{"arch": "convnext", "model": "self-supervised image encoder", "dataset": "photos of plants, animals and fungi (iNaturalist)", "train_examples": 77898, "image_size": 32, "crop_scale_min": 0.3, "horizontal_flip": true, "translate": 0.06, "color_jitter": 0.4, "cutout": 0.25, "method": "simclr", "isotropic": true, "norm": "layernorm", "hidden_act": "swiglu", "mlp_ratio": 2.67, "inner_norm": false, "patch_size": [4, 4], "conv_stem": true, "layers": 8, "width": 384, "kernel_size": 7, "projector_hidden": 512, "projector_out": 128, "projector_hidden_layers": 2, "temperature": 0.3, "init": "torch_default", "residual_init": "none", "optimizer": "muon", "muon_scale": "match_rms_adamw", "learning_rate": 0.0021, "momentum": 0.95, "nesterov": true, "orthogonalizer": "newton_schulz_5", "adamw_lr_other_params": 0.0017, "max_grad_norm": 0.5, "ema_decay": 0.99, "max_steps": 6300, "batch_size": 128, "epochs": 10.4, "lr_schedule": "constant", "warmup_steps": 180, "weight_decay": 0.05, "adamw_weight_decay_other_params": 0.01}
Rows from block 4 of a small self-supervised image encoder, named by matrix and row number. Rows with one number belong to one neuron. Each number is 200 + 20 x the weight over its row's rms, rounded and kept within 0 to 999. All counts start at 0.
After each neuron's rows are labels from the 100 images, of 14976, where the neuron reaches its largest size: "strongest on" is what is common among them. Only what is clearly more common there than usual is listed. The data: photos of plants, animals and fungi (iNaturalist).
# gate: MLP gate (model.blocks.4.mlp.gate.weight, 1024x384), inputs 0-95
# fc1: MLP up (model.blocks.4.mlp.fc1.weight, 1024x384), inputs 0-95
# fc2: MLP down (model.blocks.4.mlp.fc2.weight, 384x1024, transposed), outputs 0-95

gate.613,223,181,231,179,175,223,196,218,183,160,198,214,191,161,186,216,191,149,157,193,225,193,201,222,181,177,213,198,207,181,205,232,211,222,217,208,190,163,235,201,195,200,221,167,182,177,193,178,185,216,212,192,228,237,210,196,214,165,195,185,198,193,193,183,173,181,171,174,213,212,195,180,191,175,225,207,207,176,225,197,184,242,208,175,213,224,246,223,201,204,203,238,218,207,223,224
fc1.613,186,196,182,207,223,196,255,199,220,206,195,212,231,218,233,173,213,188,200,185,185,225,179,237,198,214,224,144,212,204,196,186,208,210,226,225,185,231,192,224,212,212,190,207,196,158,207,202,216,165,190,204,201,205,174,215,182,203,235,181,211,237,196,204,202,172,220,218,182,180,221,233,221,196,179,206,212,204,187,197,185,188,196,207,230,179,199,190,196,208,210,153,210,186,200,204
fc2.613,222,214,186,179,204,213,156,197,211,181,224,197,250,238,226,205,198,243,176,238,219,176,238,169,205,206,211,187,244,181,209,212,235,177,199,215,223,218,240,213,214,181,211,220,201,202,185,225,207,213,153,182,190,197,181,229,202,215,176,188,178,193,227,200,196,203,207,197,203,213,207,213,214,192,216,198,212,177,201,191,180,192,182,235,220,249,180,225,188,223,188,184,203,182,218,218
strongest on: class: Aves; order Charadriiformes; family: Scolopacidae

gate.344,167,178,226,201,206,193,135,184,165,209,183,207,201,180,190,199,183,219,185,201,199,200,204,211,180,179,237,204,186,235,175,149,220,175,191,198,215,204,172,241,151,233,232,198,209,220,193,188,175,212,235,203,159,200,199,198,198,185,188,191,235,233,170,212,206,193,194,183,227,190,207,198,174,193,184,188,223,184,182,199,193,170,164,224,180,223,212,202,201,218,234,208,206,206,204,183
fc1.344,252,174,166,186,172,200,239,214,228,214,190,221,222,208,203,191,209,223,233,215,194,185,239,206,183,215,243,241,208,189,219,225,184,217,207,224,190,191,181,211,196,160,186,229,203,202,196,173,208,189,182,176,211,225,189,177,193,197,200,203,193,199,199,195,209,193,149,216,211,212,213,235,211,219,197,200,202,200,163,199,217,183,200,220,193,222,214,219,201,177,189,213,178,181,218,181
fc2.344,170,182,163,196,227,212,190,206,180,176,194,195,179,228,203,197,209,169,185,222,221,188,216,200,213,207,200,174,202,195,197,181,190,210,194,182,202,203,183,166,202,188,188,198,174,201,228,165,200,173,217,195,166,215,187,200,196,202,176,197,230,239,189,212,229,196,215,208,206,179,231,196,207,203,201,223,181,195,212,168,174,206,220,190,208,237,188,210,205,209,215,218,179,214,195,212
strongest on: phylum Chordata; class Aves

gate.83,203,181,180,149,220,188,182,196,192,173,190,204,212,197,181,186,221,176,202,195,178,162,210,172,182,209,218,197,207,228,205,177,236,227,146,196,180,191,194,173,196,201,222,234,239,208,207,189,186,204,230,189,172,200,183,211,214,200,247,219,207,196,177,212,165,189,204,209,211,185,173,185,208,232,182,205,169,193,192,214,233,221,197,192,189,199,223,193,190,210,201,199,218,186,210,208
fc1.83,236,188,167,185,219,214,202,171,199,200,200,178,211,154,207,186,202,179,180,189,182,179,213,180,188,217,216,208,217,248,204,175,214,194,179,189,201,181,167,183,208,185,208,219,227,226,201,185,182,217,208,196,201,208,180,218,191,204,212,217,237,199,201,191,197,207,209,218,200,201,142,215,216,211,176,184,140,168,233,187,205,199,216,191,215,182,175,189,192,226,174,196,178,142,220,184
fc2.83,208,170,168,212,179,183,235,213,194,216,177,187,216,201,215,230,189,199,210,205,169,222,190,190,188,193,196,197,207,230,220,233,235,199,206,210,178,218,182,187,207,180,208,190,169,204,179,221,205,197,209,227,158,189,175,194,210,212,190,213,193,193,201,203,230,224,207,209,175,185,244,195,226,227,199,209,197,212,187,208,227,218,238,203,221,158,205,207,172,214,194,207,204,185,218,270
strongest on: class Aves; order Passeriformes

gate.454,205,206,238,193,230,235,193,176,189,197,174,220,203,187,197,180,234,182,168,215,224,167,196,211,160,213,207,206,211,208,185,193,157,186,158,209,196,192,184,214,170,235,225,230,167,202,215,212,229,205,229,200,151,207,219,233,197,208,198,179,208,176,200,222,215,193,188,202,224,202,211,200,206,210,194,189,169,180,165,194,197,204,202,201,228,151,212,176,207,184,218,189,208,185,177,232
fc1.454,190,209,191,199,166,208,195,198,174,228,219,209,204,143,191,210,231,197,208,200,230,201,208,218,214,212,211,203,201,224,205,159,222,207,216,217,196,203,157,193,194,227,190,223,223,174,185,217,177,195,180,172,205,210,219,230,206,191,181,195,197,166,223,186,198,198,188,225,189,217,190,201,214,166,184,215,196,203,209,175,233,199,218,193,166,215,188,200,190,216,226,180,195,219,223,233
fc2.454,214,204,196,236,208,205,188,208,204,216,191,217,218,187,221,193,165,216,171,168,220,220,196,237,243,236,176,189,174,211,209,203,198,175,207,200,199,213,188,210,202,219,210,171,170,192,200,161,203,191,248,189,207,192,166,212,214,200,184,179,268,201,213,198,217,190,204,234,216,196,182,225,165,165,188,211,230,200,194,212,192,198,186,228,191,174,218,209,197,227,212,192,207,234,198,198
strongest on: class Aves; order Charadriiformes

gate.585,196,201,176,186,190,245,186,180,191,190,219,227,181,129,192,236,176,166,218,214,219,184,244,229,220,179,191,220,202,209,192,164,181,201,208,197,230,185,217,195,215,203,222,179,226,178,205,189,229,188,187,227,164,205,237,197,197,192,215,180,210,206,200,199,178,180,187,198,203,175,179,207,213,244,207,170,196,235,202,198,222,181,196,198,194,196,215,184,184,190,198,223,188,182,181,205
fc1.585,169,198,226,187,226,184,249,182,194,200,212,181,165,213,206,181,187,184,227,192,190,214,187,192,192,177,189,190,236,176,208,238,196,209,184,195,214,180,195,210,192,215,164,231,208,201,237,190,198,216,187,199,220,198,221,220,175,164,203,213,209,224,187,234,204,203,197,225,202,228,230,207,241,199,175,195,209,175,180,188,191,202,154,178,226,189,189,184,239,208,211,193,208,175,193,170
fc2.585,205,204,214,200,204,178,210,204,200,174,202,220,188,180,198,190,183,228,166,217,188,182,204,199,175,210,195,219,186,169,181,190,156,191,158,209,185,176,206,197,211,189,214,182,161,175,207,221,237,204,194,191,187,190,179,216,203,191,182,183,236,172,205,188,216,241,195,217,216,175,217,241,204,204,195,214,240,186,195,220,221,216,187,222,224,206,206,163,155,226,182,182,222,181,213,221
strongest on: phylum Chordata; class Aves

gate.125,202,202,213,237,199,226,181,207,199,192,208,217,194,169,153,210,186,161,204,202,184,240,182,185,220,182,218,224,206,182,170,202,192,163,204,188,222,185,168,169,158,188,216,209,189,242,191,197,220,197,145,168,218,206,171,192,203,183,205,200,212,215,213,213,206,182,177,216,180,185,219,208,185,195,210,219,137,211,218,214,188,198,243,187,163,202,185,228,185,232,220,239,194,198,236,217
fc1.125,205,224,206,189,204,167,200,211,222,227,191,195,216,232,254,215,189,246,194,184,203,178,160,204,200,205,176,194,196,186,220,190,205,211,222,201,157,217,216,225,207,200,200,191,191,162,219,209,199,212,202,229,203,197,205,207,172,214,205,205,203,173,181,220,176,237,155,194,217,221,174,212,222,237,187,246,218,190,159,204,210,207,151,214,241,227,231,199,187,195,182,144,202,195,188,219
fc2.125,206,191,204,186,206,164,189,193,180,193,223,210,204,181,203,218,192,221,217,200,204,186,222,196,219,204,215,182,215,211,182,219,186,176,183,222,174,204,215,201,210,192,193,189,189,185,237,189,172,214,179,205,215,188,226,183,188,192,198,187,174,156,205,231,167,205,170,199,223,184,194,218,213,203,206,182,196,186,206,187,191,164,169,212,180,207,208,204,165,188,187,179,203,228,214,194
strongest on: class: Aves; order Accipitriformes; family: Accipitridae

gate.340,208,234,186,215,171,190,191,188,197,231,204,182,218,203,170,212,208,209,189,192,225,204,190,196,175,202,205,195,225,219,207,188,193,180,171,210,224,232,168,216,190,164,216,196,200,191,186,217,207,233,165,212,199,186,225,203,183,215,189,175,177,176,183,201,233,216,214,192,166,199,184,214,210,185,181,190,197,159,220,163,196,207,245,176,210,225,240,219,186,199,191,225,207,193,183,234
fc1.340,185,226,202,242,182,173,201,210,190,229,206,199,213,195,198,215,191,216,245,190,181,192,186,225,181,197,193,218,215,198,183,221,200,214,195,216,189,243,191,224,198,188,198,207,206,185,177,203,190,193,163,188,192,203,205,199,187,192,193,191,184,178,178,198,197,199,218,228,165,160,200,219,199,231,189,177,177,194,197,198,190,205,218,224,184,232,211,233,194,204,208,194,219,174,197,240
fc2.340,213,181,201,192,159,215,222,186,222,175,203,201,217,208,193,220,240,206,169,190,189,195,204,155,181,202,189,207,201,209,184,197,218,219,169,197,208,190,208,212,222,170,222,174,218,227,188,198,200,207,196,227,202,216,226,235,142,205,195,186,200,201,206,237,189,196,228,195,160,258,176,204,191,226,216,158,195,185,170,217,188,205,192,185,199,198,187,220,189,215,209,209,216,225,187,221
strongest on: class Aves; order Passeriformes

gate.62,176,198,192,213,192,226,166,200,201,177,210,193,188,183,219,205,181,217,228,174,198,184,196,246,186,210,185,197,192,185,222,221,188,193,200,196,188,176,209,211,180,175,211,185,184,196,202,195,207,203,182,248,205,184,174,208,199,175,190,210,214,212,248,214,228,182,192,209,208,199,188,233,233,223,208,222,210,185,227,190,166,196,168,186,190,195,205,204,212,193,201,191,194,181,220,209
fc1.62,190,191,167,202,200,166,248,209,210,191,207,204,190,188,216,202,207,200,174,188,199,206,217,205,214,196,199,182,165,210,213,176,194,180,207,188,254,183,155,217,216,197,185,162,241,243,194,202,220,204,203,161,214,199,206,175,213,226,178,235,183,169,201,184,199,237,195,224,209,148,219,195,177,164,240,188,201,217,218,210,235,208,207,221,194,183,165,228,198,172,169,228,188,195,219,217
fc2.62,191,188,205,211,216,224,216,203,234,211,165,190,174,220,217,213,185,203,197,191,225,197,184,219,236,155,179,183,170,193,227,213,208,196,197,199,202,173,222,205,203,239,199,189,202,211,247,198,190,196,168,189,186,203,186,223,228,180,173,201,227,228,210,211,182,201,199,183,183,189,229,211,181,192,197,202,204,191,227,201,155,175,169,230,211,165,209,193,201,207,205,186,194,209,185,201
strongest on: class Aves; phylum Chordata

gate.240,209,206,204,201,189,176,205,207,182,213,216,206,201,186,177,195,229,203,210,195,181,163,192,200,201,251,164,214,167,177,206,220,253,193,227,183,184,196,173,211,187,207,232,181,178,215,221,222,193,175,199,219,215,220,215,189,198,212,205,162,207,171,221,241,187,213,191,179,200,192,205,209,206,194,149,147,192,166,204,236,206,197,187,196,175,186,219,201,204,171,189,167,187,207,208,206
fc1.240,199,209,200,200,162,178,209,193,157,208,199,175,232,182,198,204,217,214,202,179,205,199,209,195,200,205,190,198,158,149,207,213,225,215,195,170,187,171,195,209,221,192,185,184,185,223,160,197,157,172,201,179,190,239,164,207,198,182,221,182,200,210,169,177,186,214,222,214,207,203,192,185,194,167,171,198,222,158,195,228,203,221,235,193,225,208,220,214,188,159,192,166,217,208,217,195
fc2.240,201,209,209,150,216,177,201,200,228,175,234,208,183,219,202,218,175,209,203,200,199,209,162,172,224,192,220,176,194,193,191,179,219,197,221,200,210,231,222,237,208,212,228,177,219,213,201,195,197,200,254,161,184,202,203,196,200,192,189,190,178,183,187,233,201,214,199,190,229,217,210,187,210,197,186,240,198,198,220,196,216,208,208,177,192,190,194,199,196,184,205,173,229,191,205,217
strongest on: phylum Arthropoda; class Insecta

gate.399,189,196,211,210,195,191,202,188,169,182,225,182,163,232,216,207,211,202,242,178,164,210,176,217,184,197,182,193,205,224,217,177,185,176,211,192,195,213,139,215,229,221,243,197,209,196,177,182,181,227,181,213,200,145,227,205,179,192,218,194,213,215,189,236,234,221,212,155,202,173,188,225,202,174,216,223,181,221,190,199,233,196,169,206,226,192,207,209,164,193,225,174,203,225,213,193
fc1.399,208,173,237,185,235,156,222,209,232,179,192,218,213,193,208,217,214,204,199,195,227,163,217,177,221,175,241,194,182,172,207,203,219,203,200,188,172,199,202,185,197,193,171,218,203,172,231,184,243,226,216,186,200,203,210,202,192,200,157,203,209,194,219,187,213,212,140,182,227,233,203,206,199,198,217,245,226,156,184,222,197,212,197,207,195,184,175,209,220,168,224,215,218,158,224,190
fc2.399,198,182,192,175,191,199,170,171,205,213,188,182,191,210,188,200,186,196,222,211,212,210,196,244,208,172,214,199,226,194,161,232,183,218,222,210,212,198,193,195,198,221,222,221,187,178,223,187,183,214,217,188,214,215,188,233,178,168,216,183,156,184,236,243,214,198,234,197,215,172,196,186,218,197,227,226,176,159,213,167,198,209,206,211,194,196,196,199,199,195,199,212,222,202,182,200
strongest on: class Aves; order Passeriformes

gate.325,215,210,200,209,205,227,182,184,172,176,211,195,180,197,191,195,202,193,199,217,217,213,142,198,214,154,175,231,201,171,210,224,190,181,185,213,167,210,207,204,180,208,176,187,185,207,210,180,189,178,197,196,190,170,176,205,195,193,201,203,201,194,206,150,231,222,215,213,179,185,192,222,216,198,199,195,171,202,175,194,215,213,214,194,192,168,207,185,196,217,176,202,178,233,185,228
fc1.325,201,227,202,203,207,192,214,210,205,182,186,174,181,210,199,224,187,198,222,231,209,205,201,210,205,197,152,195,192,178,187,196,216,185,194,201,176,232,189,220,183,201,163,202,228,200,250,214,199,232,232,199,185,200,196,206,196,225,202,220,216,193,236,197,239,191,194,211,181,191,220,199,230,209,281,199,204,207,223,195,191,211,202,218,210,226,179,210,208,203,175,191,206,171,197,194
fc2.325,225,211,192,223,180,212,162,183,172,226,183,235,182,214,186,208,212,202,194,211,204,213,214,236,178,195,220,203,215,188,216,173,228,182,194,224,239,195,216,193,194,217,229,228,222,182,214,232,204,222,198,166,212,229,214,190,218,209,183,213,246,198,177,206,196,180,211,188,230,204,231,174,203,211,217,202,196,173,213,187,202,166,211,227,166,185,197,194,197,237,197,165,210,172,226,225
strongest on: class Aves

gate.290,253,199,231,221,187,232,179,199,199,173,183,212,213,192,181,190,194,190,178,181,173,200,189,173,189,223,177,183,178,182,178,184,203,209,225,191,182,240,185,220,234,206,185,210,222,190,206,194,199,204,202,185,209,180,223,209,194,202,216,202,212,218,183,215,134,194,197,190,216,226,191,190,177,197,213,187,180,178,192,180,216,200,198,183,170,226,163,170,223,189,214,219,206,186,182,240
fc1.290,193,162,203,187,253,203,229,205,192,248,218,195,228,212,210,205,186,234,206,189,194,199,202,197,184,199,212,184,224,203,165,253,175,161,196,181,215,171,182,183,191,188,221,196,217,198,208,197,203,171,164,210,217,183,185,219,214,220,203,215,224,211,175,202,221,197,215,201,230,199,197,146,191,175,168,214,208,216,171,207,174,168,191,186,189,195,218,210,197,188,202,201,224,178,176,188
fc2.290,186,224,185,201,226,197,179,181,202,187,221,206,176,210,219,207,181,223,155,206,213,198,229,207,214,209,196,221,184,171,181,177,175,237,204,181,199,220,218,192,192,222,178,225,220,166,249,211,190,205,204,188,204,212,159,241,199,171,170,164,220,186,202,232,177,216,217,192,185,198,226,197,176,216,204,204,171,214,172,158,187,220,217,183,211,206,215,193,167,230,179,199,186,184,190,191
strongest on: phylum Chordata; class Aves

gate.477,190,223,195,205,217,207,211,214,210,234,216,204,205,213,201,223,221,182,222,204,209,188,183,187,219,177,223,207,205,222,180,191,208,224,187,159,206,211,194,216,190,197,178,196,221,209,174,196,201,227,221,200,214,168,228,171,219,174,204,206,214,200,199,213,216,146,222,181,240,180,204,224,224,162,194,199,192,222,208,205,216,198,195,176,223,183,222,220,174,212,177,214,200,222,173,187
fc1.477,210,239,206,200,213,169,181,225,211,214,181,219,179,203,210,190,205,195,191,172,197,216,212,228,211,178,192,219,206,201,212,171,188,247,254,172,195,184,175,174,182,166,207,181,150,236,170,194,189,211,199,189,167,176,191,185,223,203,227,209,203,224,153,177,199,219,220,214,236,215,176,193,188,217,192,210,211,211,189,188,209,203,192,184,213,200,166,195,202,168,208,177,199,219,198,174
fc2.477,203,221,207,210,220,198,200,213,178,194,191,173,204,169,194,216,228,203,202,191,202,197,219,192,217,224,225,177,210,232,215,176,202,223,164,211,220,243,214,195,176,192,162,234,182,197,193,224,183,208,196,189,153,211,192,189,187,168,204,234,195,188,208,222,194,178,179,165,236,213,170,235,205,209,168,237,197,210,217,204,225,202,238,170,207,207,216,186,211,204,185,196,201,218,213,171
strongest on: class Aves

gate.396,217,215,160,206,186,229,169,169,174,201,175,191,183,184,201,164,190,195,199,188,192,203,227,210,216,205,202,192,184,186,200,223,219,180,184,192,198,201,214,193,183,181,212,210,216,212,216,173,213,236,227,232,184,191,202,204,176,183,179,180,200,208,188,205,192,184,185,230,203,189,223,196,200,166,171,245,183,220,206,181,170,213,177,201,195,223,212,199,171,225,191,245,199,213,211,222
fc1.396,203,171,199,201,213,217,213,206,218,200,237,208,194,209,234,183,221,220,217,225,227,226,214,203,198,203,187,238,159,168,199,186,221,223,199,223,207,212,180,207,158,187,166,199,182,227,178,230,197,176,143,180,204,210,180,185,188,209,218,156,199,201,205,180,236,223,185,168,197,161,219,202,208,244,208,229,214,226,159,192,217,189,210,175,199,180,191,227,227,199,199,204,204,181,191,173
fc2.396,181,212,162,171,201,196,204,197,185,160,217,190,202,185,223,197,195,191,191,209,197,236,204,194,225,195,226,181,210,221,186,213,171,209,182,202,178,212,214,230,213,205,223,196,199,168,188,151,195,207,156,215,212,201,207,199,200,221,203,191,209,220,206,212,191,187,199,207,162,219,208,202,214,224,197,192,204,196,168,188,197,209,236,240,209,180,184,199,241,159,183,220,165,190,195,186
strongest on: phylum Chordata; class Aves

gate.15,208,193,191,166,217,198,175,189,214,227,181,190,252,212,174,182,208,184,210,194,208,210,199,206,144,192,206,215,206,223,173,204,226,203,220,237,223,207,203,238,223,222,194,180,225,193,212,189,184,193,191,184,209,185,193,191,225,214,201,226,231,166,163,147,218,194,204,211,214,227,175,188,167,205,206,234,188,229,178,191,200,192,237,192,218,195,191,189,213,217,189,188,205,193,221,208
fc1.15,162,212,200,195,165,197,184,212,195,216,190,182,185,180,165,172,213,198,228,171,194,240,176,188,176,185,226,210,210,187,182,187,219,212,187,249,176,185,177,219,213,222,220,192,214,183,206,219,171,178,194,187,185,226,176,189,185,182,192,243,198,213,185,197,222,181,208,211,235,207,175,169,210,216,198,172,206,177,203,212,215,207,186,196,224,201,212,209,167,229,233,214,188,233,182,243
fc2.15,211,243,193,171,215,181,189,172,183,200,164,173,189,190,174,216,203,233,148,199,196,197,197,204,192,192,176,214,177,212,198,193,195,201,194,195,182,222,239,149,207,170,224,210,194,203,217,170,204,187,214,233,190,191,215,215,222,178,196,179,172,163,221,199,212,172,207,217,199,217,215,224,160,181,196,175,195,227,211,230,202,200,190,181,213,215,192,214,179,205,211,253,197,203,194,182
strongest on: phylum Chordata; order Anseriformes; family: Anatidae

gate.621,173,201,206,210,199,175,179,192,214,187,205,199,232,194,221,208,175,192,186,204,204,196,243,204,180,190,210,236,199,154,195,198,192,177,203,234,179,219,238,169,225,217,183,208,222,187,195,221,190,183,215,208,198,197,186,212,194,205,207,162,201,195,190,211,194,217,205,214,216,213,161,230,200,200,219,181,212,211,183,211,179,191,180,178,188,205,210,199,173,147,232,218,202,224,194,251
fc1.621,190,213,173,180,216,207,200,201,179,219,214,226,165,212,219,196,234,190,226,181,209,174,215,187,200,224,196,176,194,185,153,187,229,224,210,193,218,196,157,188,204,199,214,173,187,222,184,212,230,202,189,190,195,207,215,192,199,166,193,240,178,222,190,173,210,183,177,217,217,196,200,207,198,205,181,224,195,202,203,212,183,176,217,219,206,201,183,218,199,187,201,207,194,158,167,184
fc2.621,234,225,137,217,225,189,205,199,206,208,218,199,205,171,191,174,215,198,172,238,197,193,185,208,208,205,209,176,182,197,221,189,209,221,187,229,214,203,191,168,211,219,186,199,211,180,181,226,172,189,216,189,195,179,195,171,157,211,214,175,135,177,216,178,212,189,196,229,213,174,176,189,168,193,184,194,238,165,185,211,181,207,238,199,230,218,183,207,186,206,184,184,178,187,204,221
strongest on: order Passeriformes

gate.737,219,191,192,186,205,167,203,200,205,218,221,192,211,214,163,187,197,188,197,180,196,192,189,229,214,219,184,225,203,224,188,220,186,197,207,214,229,193,195,213,191,204,183,185,186,206,190,198,202,186,207,188,217,199,203,205,213,199,190,190,188,248,182,189,193,175,157,202,174,181,216,176,228,171,190,220,218,211,191,188,195,196,203,211,239,198,198,223,218,223,218,215,208,199,204,165
fc1.737,184,224,201,192,196,211,194,162,230,189,217,183,192,189,198,222,197,203,183,208,189,209,201,193,191,172,218,201,201,145,223,182,221,188,215,179,192,224,210,179,196,214,222,232,207,198,173,196,198,191,161,172,216,220,214,155,225,207,223,223,208,187,248,235,188,213,246,176,204,207,196,226,192,218,202,180,184,208,219,202,194,217,194,191,166,217,202,212,205,189,219,204,167,186,187,195
fc2.737,193,156,214,194,202,218,203,187,230,201,220,216,248,195,188,215,209,174,244,200,196,214,252,198,191,177,175,210,171,190,204,223,221,178,199,183,233,209,148,225,190,189,194,193,191,198,197,187,191,172,181,192,207,184,216,225,193,186,214,159,207,191,204,208,176,200,185,199,223,187,199,178,223,154,224,182,208,203,190,197,221,212,208,173,195,216,200,212,204,208,189,185,178,208,178,207
strongest on: phylum Arthropoda; class Insecta

gate.404,188,197,209,206,202,203,182,208,172,211,200,180,205,196,231,181,194,170,164,201,193,209,204,193,206,192,228,210,185,215,182,235,208,216,149,188,211,181,171,201,215,198,152,199,211,229,173,168,210,210,193,176,193,237,201,212,199,181,188,214,193,212,203,217,210,206,226,174,180,197,205,213,219,213,190,190,170,193,198,234,179,166,211,181,165,201,205,226,201,228,193,218,191,200,194,196
fc1.404,203,222,209,227,174,177,220,222,209,182,204,211,195,177,197,198,209,196,194,185,201,200,212,182,226,189,195,143,212,221,181,196,226,238,202,239,162,190,211,183,175,262,191,174,211,230,201,193,163,162,186,212,206,243,191,174,180,183,197,200,174,177,195,175,200,205,212,162,194,191,199,209,213,198,199,205,237,198,193,200,180,171,198,179,191,214,163,207,218,192,252,229,166,208,228,182
fc2.404,210,180,203,198,228,210,199,211,200,168,173,218,224,222,213,173,175,229,243,212,154,210,176,214,195,244,182,193,162,244,185,165,216,226,216,227,211,207,224,198,212,222,210,195,217,200,200,192,176,200,208,181,203,220,218,211,169,252,172,250,206,212,212,218,198,200,208,201,193,220,200,185,207,180,187,191,200,196,219,172,197,169,246,178,185,196,197,213,197,205,199,227,185,197,219,211
strongest on: order Passeriformes

gate.261,219,231,193,156,182,196,219,206,172,163,163,206,169,199,202,206,190,204,217,167,190,221,223,205,189,207,169,206,241,209,202,222,236,174,185,194,210,229,206,185,188,209,229,227,213,211,193,202,204,246,226,190,216,194,211,218,191,242,188,176,215,175,176,247,196,186,192,175,195,171,184,168,188,193,205,212,182,215,214,179,207,216,185,221,173,192,202,218,181,230,170,198,186,183,187,215
fc1.261,212,201,231,234,203,184,197,207,214,220,252,237,181,177,242,206,198,221,197,207,202,210,169,190,208,221,178,221,238,198,153,208,204,200,226,148,206,223,204,192,180,208,197,199,244,181,213,178,201,203,198,222,218,215,221,203,202,207,191,195,198,237,244,210,210,198,209,193,211,191,211,194,174,236,197,206,184,206,214,193,204,206,177,171,215,168,198,210,188,191,220,206,191,206,230,170
fc2.261,194,209,208,233,201,173,226,185,214,203,185,203,188,199,168,181,197,191,189,199,194,217,208,210,203,169,167,200,191,248,207,209,212,191,192,165,181,230,187,231,231,205,178,191,199,214,231,175,209,205,242,192,170,203,202,179,198,223,192,206,218,159,193,180,189,165,229,203,197,181,172,223,204,211,176,197,199,191,222,206,211,197,200,230,170,223,219,188,193,158,195,225,199,197,172,216
strongest on: phylum Chordata; class Aves

gate.422,204,220,188,176,230,185,213,223,202,198,193,192,217,192,182,206,226,181,203,195,203,190,230,205,197,178,202,244,203,234,226,207,200,223,216,189,211,229,212,211,205,222,229,174,190,204,197,187,185,204,172,222,215,178,170,220,196,181,180,214,158,166,206,253,182,200,206,217,201,220,164,154,189,206,201,235,215,185,173,227,187,197,168,220,171,233,204,211,196,189,215,165,204,193,206,227
fc1.422,212,216,199,211,211,201,212,184,199,182,187,198,227,206,190,141,214,219,220,220,213,210,170,186,206,205,174,190,209,193,189,161,221,184,196,201,193,227,167,196,190,198,198,217,210,180,231,216,181,210,207,208,195,195,189,200,176,193,204,163,196,236,210,204,182,189,215,224,210,164,234,168,210,176,173,211,203,188,208,217,205,191,199,229,205,197,183,185,191,163,220,186,196,223,203,214
fc2.422,196,224,190,241,225,192,185,205,221,214,206,209,217,207,211,180,186,226,200,180,204,203,184,212,205,208,222,187,212,179,196,189,204,183,219,212,224,210,178,223,211,200,194,205,164,178,170,190,199,208,232,238,223,178,187,201,164,199,230,194,204,198,258,228,196,213,218,257,209,176,229,206,200,189,172,182,190,213,213,206,179,185,185,175,218,177,219,254,213,182,184,217,202,183,190,223
strongest on: order Passeriformes

gate.541,221,203,206,209,199,202,194,192,208,216,207,203,239,209,190,219,176,139,204,210,185,172,161,187,175,190,163,193,199,209,196,209,221,185,212,209,183,209,210,205,198,191,246,183,215,215,227,196,235,181,184,192,180,197,160,192,208,214,202,184,199,253,205,201,205,207,182,249,187,200,225,236,201,180,199,190,183,207,218,226,214,180,208,201,185,201,174,220,235,228,174,215,198,183,187,201
fc1.541,226,197,202,187,217,188,190,171,198,201,222,191,210,178,187,216,211,250,234,203,203,225,189,188,184,189,185,196,183,181,244,167,188,199,196,179,210,208,190,191,156,223,181,203,205,190,185,243,242,173,201,213,179,211,210,191,217,223,172,179,173,181,169,232,210,179,207,202,238,216,204,164,223,179,180,189,172,204,220,192,201,183,199,207,217,222,212,177,233,182,160,211,199,205,204,194
fc2.541,228,225,199,240,186,199,221,149,189,215,173,204,201,198,205,149,196,216,206,174,246,210,203,212,184,214,165,232,188,201,204,191,195,179,207,196,165,211,180,215,172,201,175,202,194,201,202,197,218,216,176,178,224,186,234,185,206,212,214,200,215,203,207,228,191,216,204,145,185,188,191,225,217,231,204,210,204,191,204,216,177,190,208,216,208,164,206,204,194,222,160,155,192,209,194,185
strongest on: class: Aves; order Accipitriformes; family: Accipitridae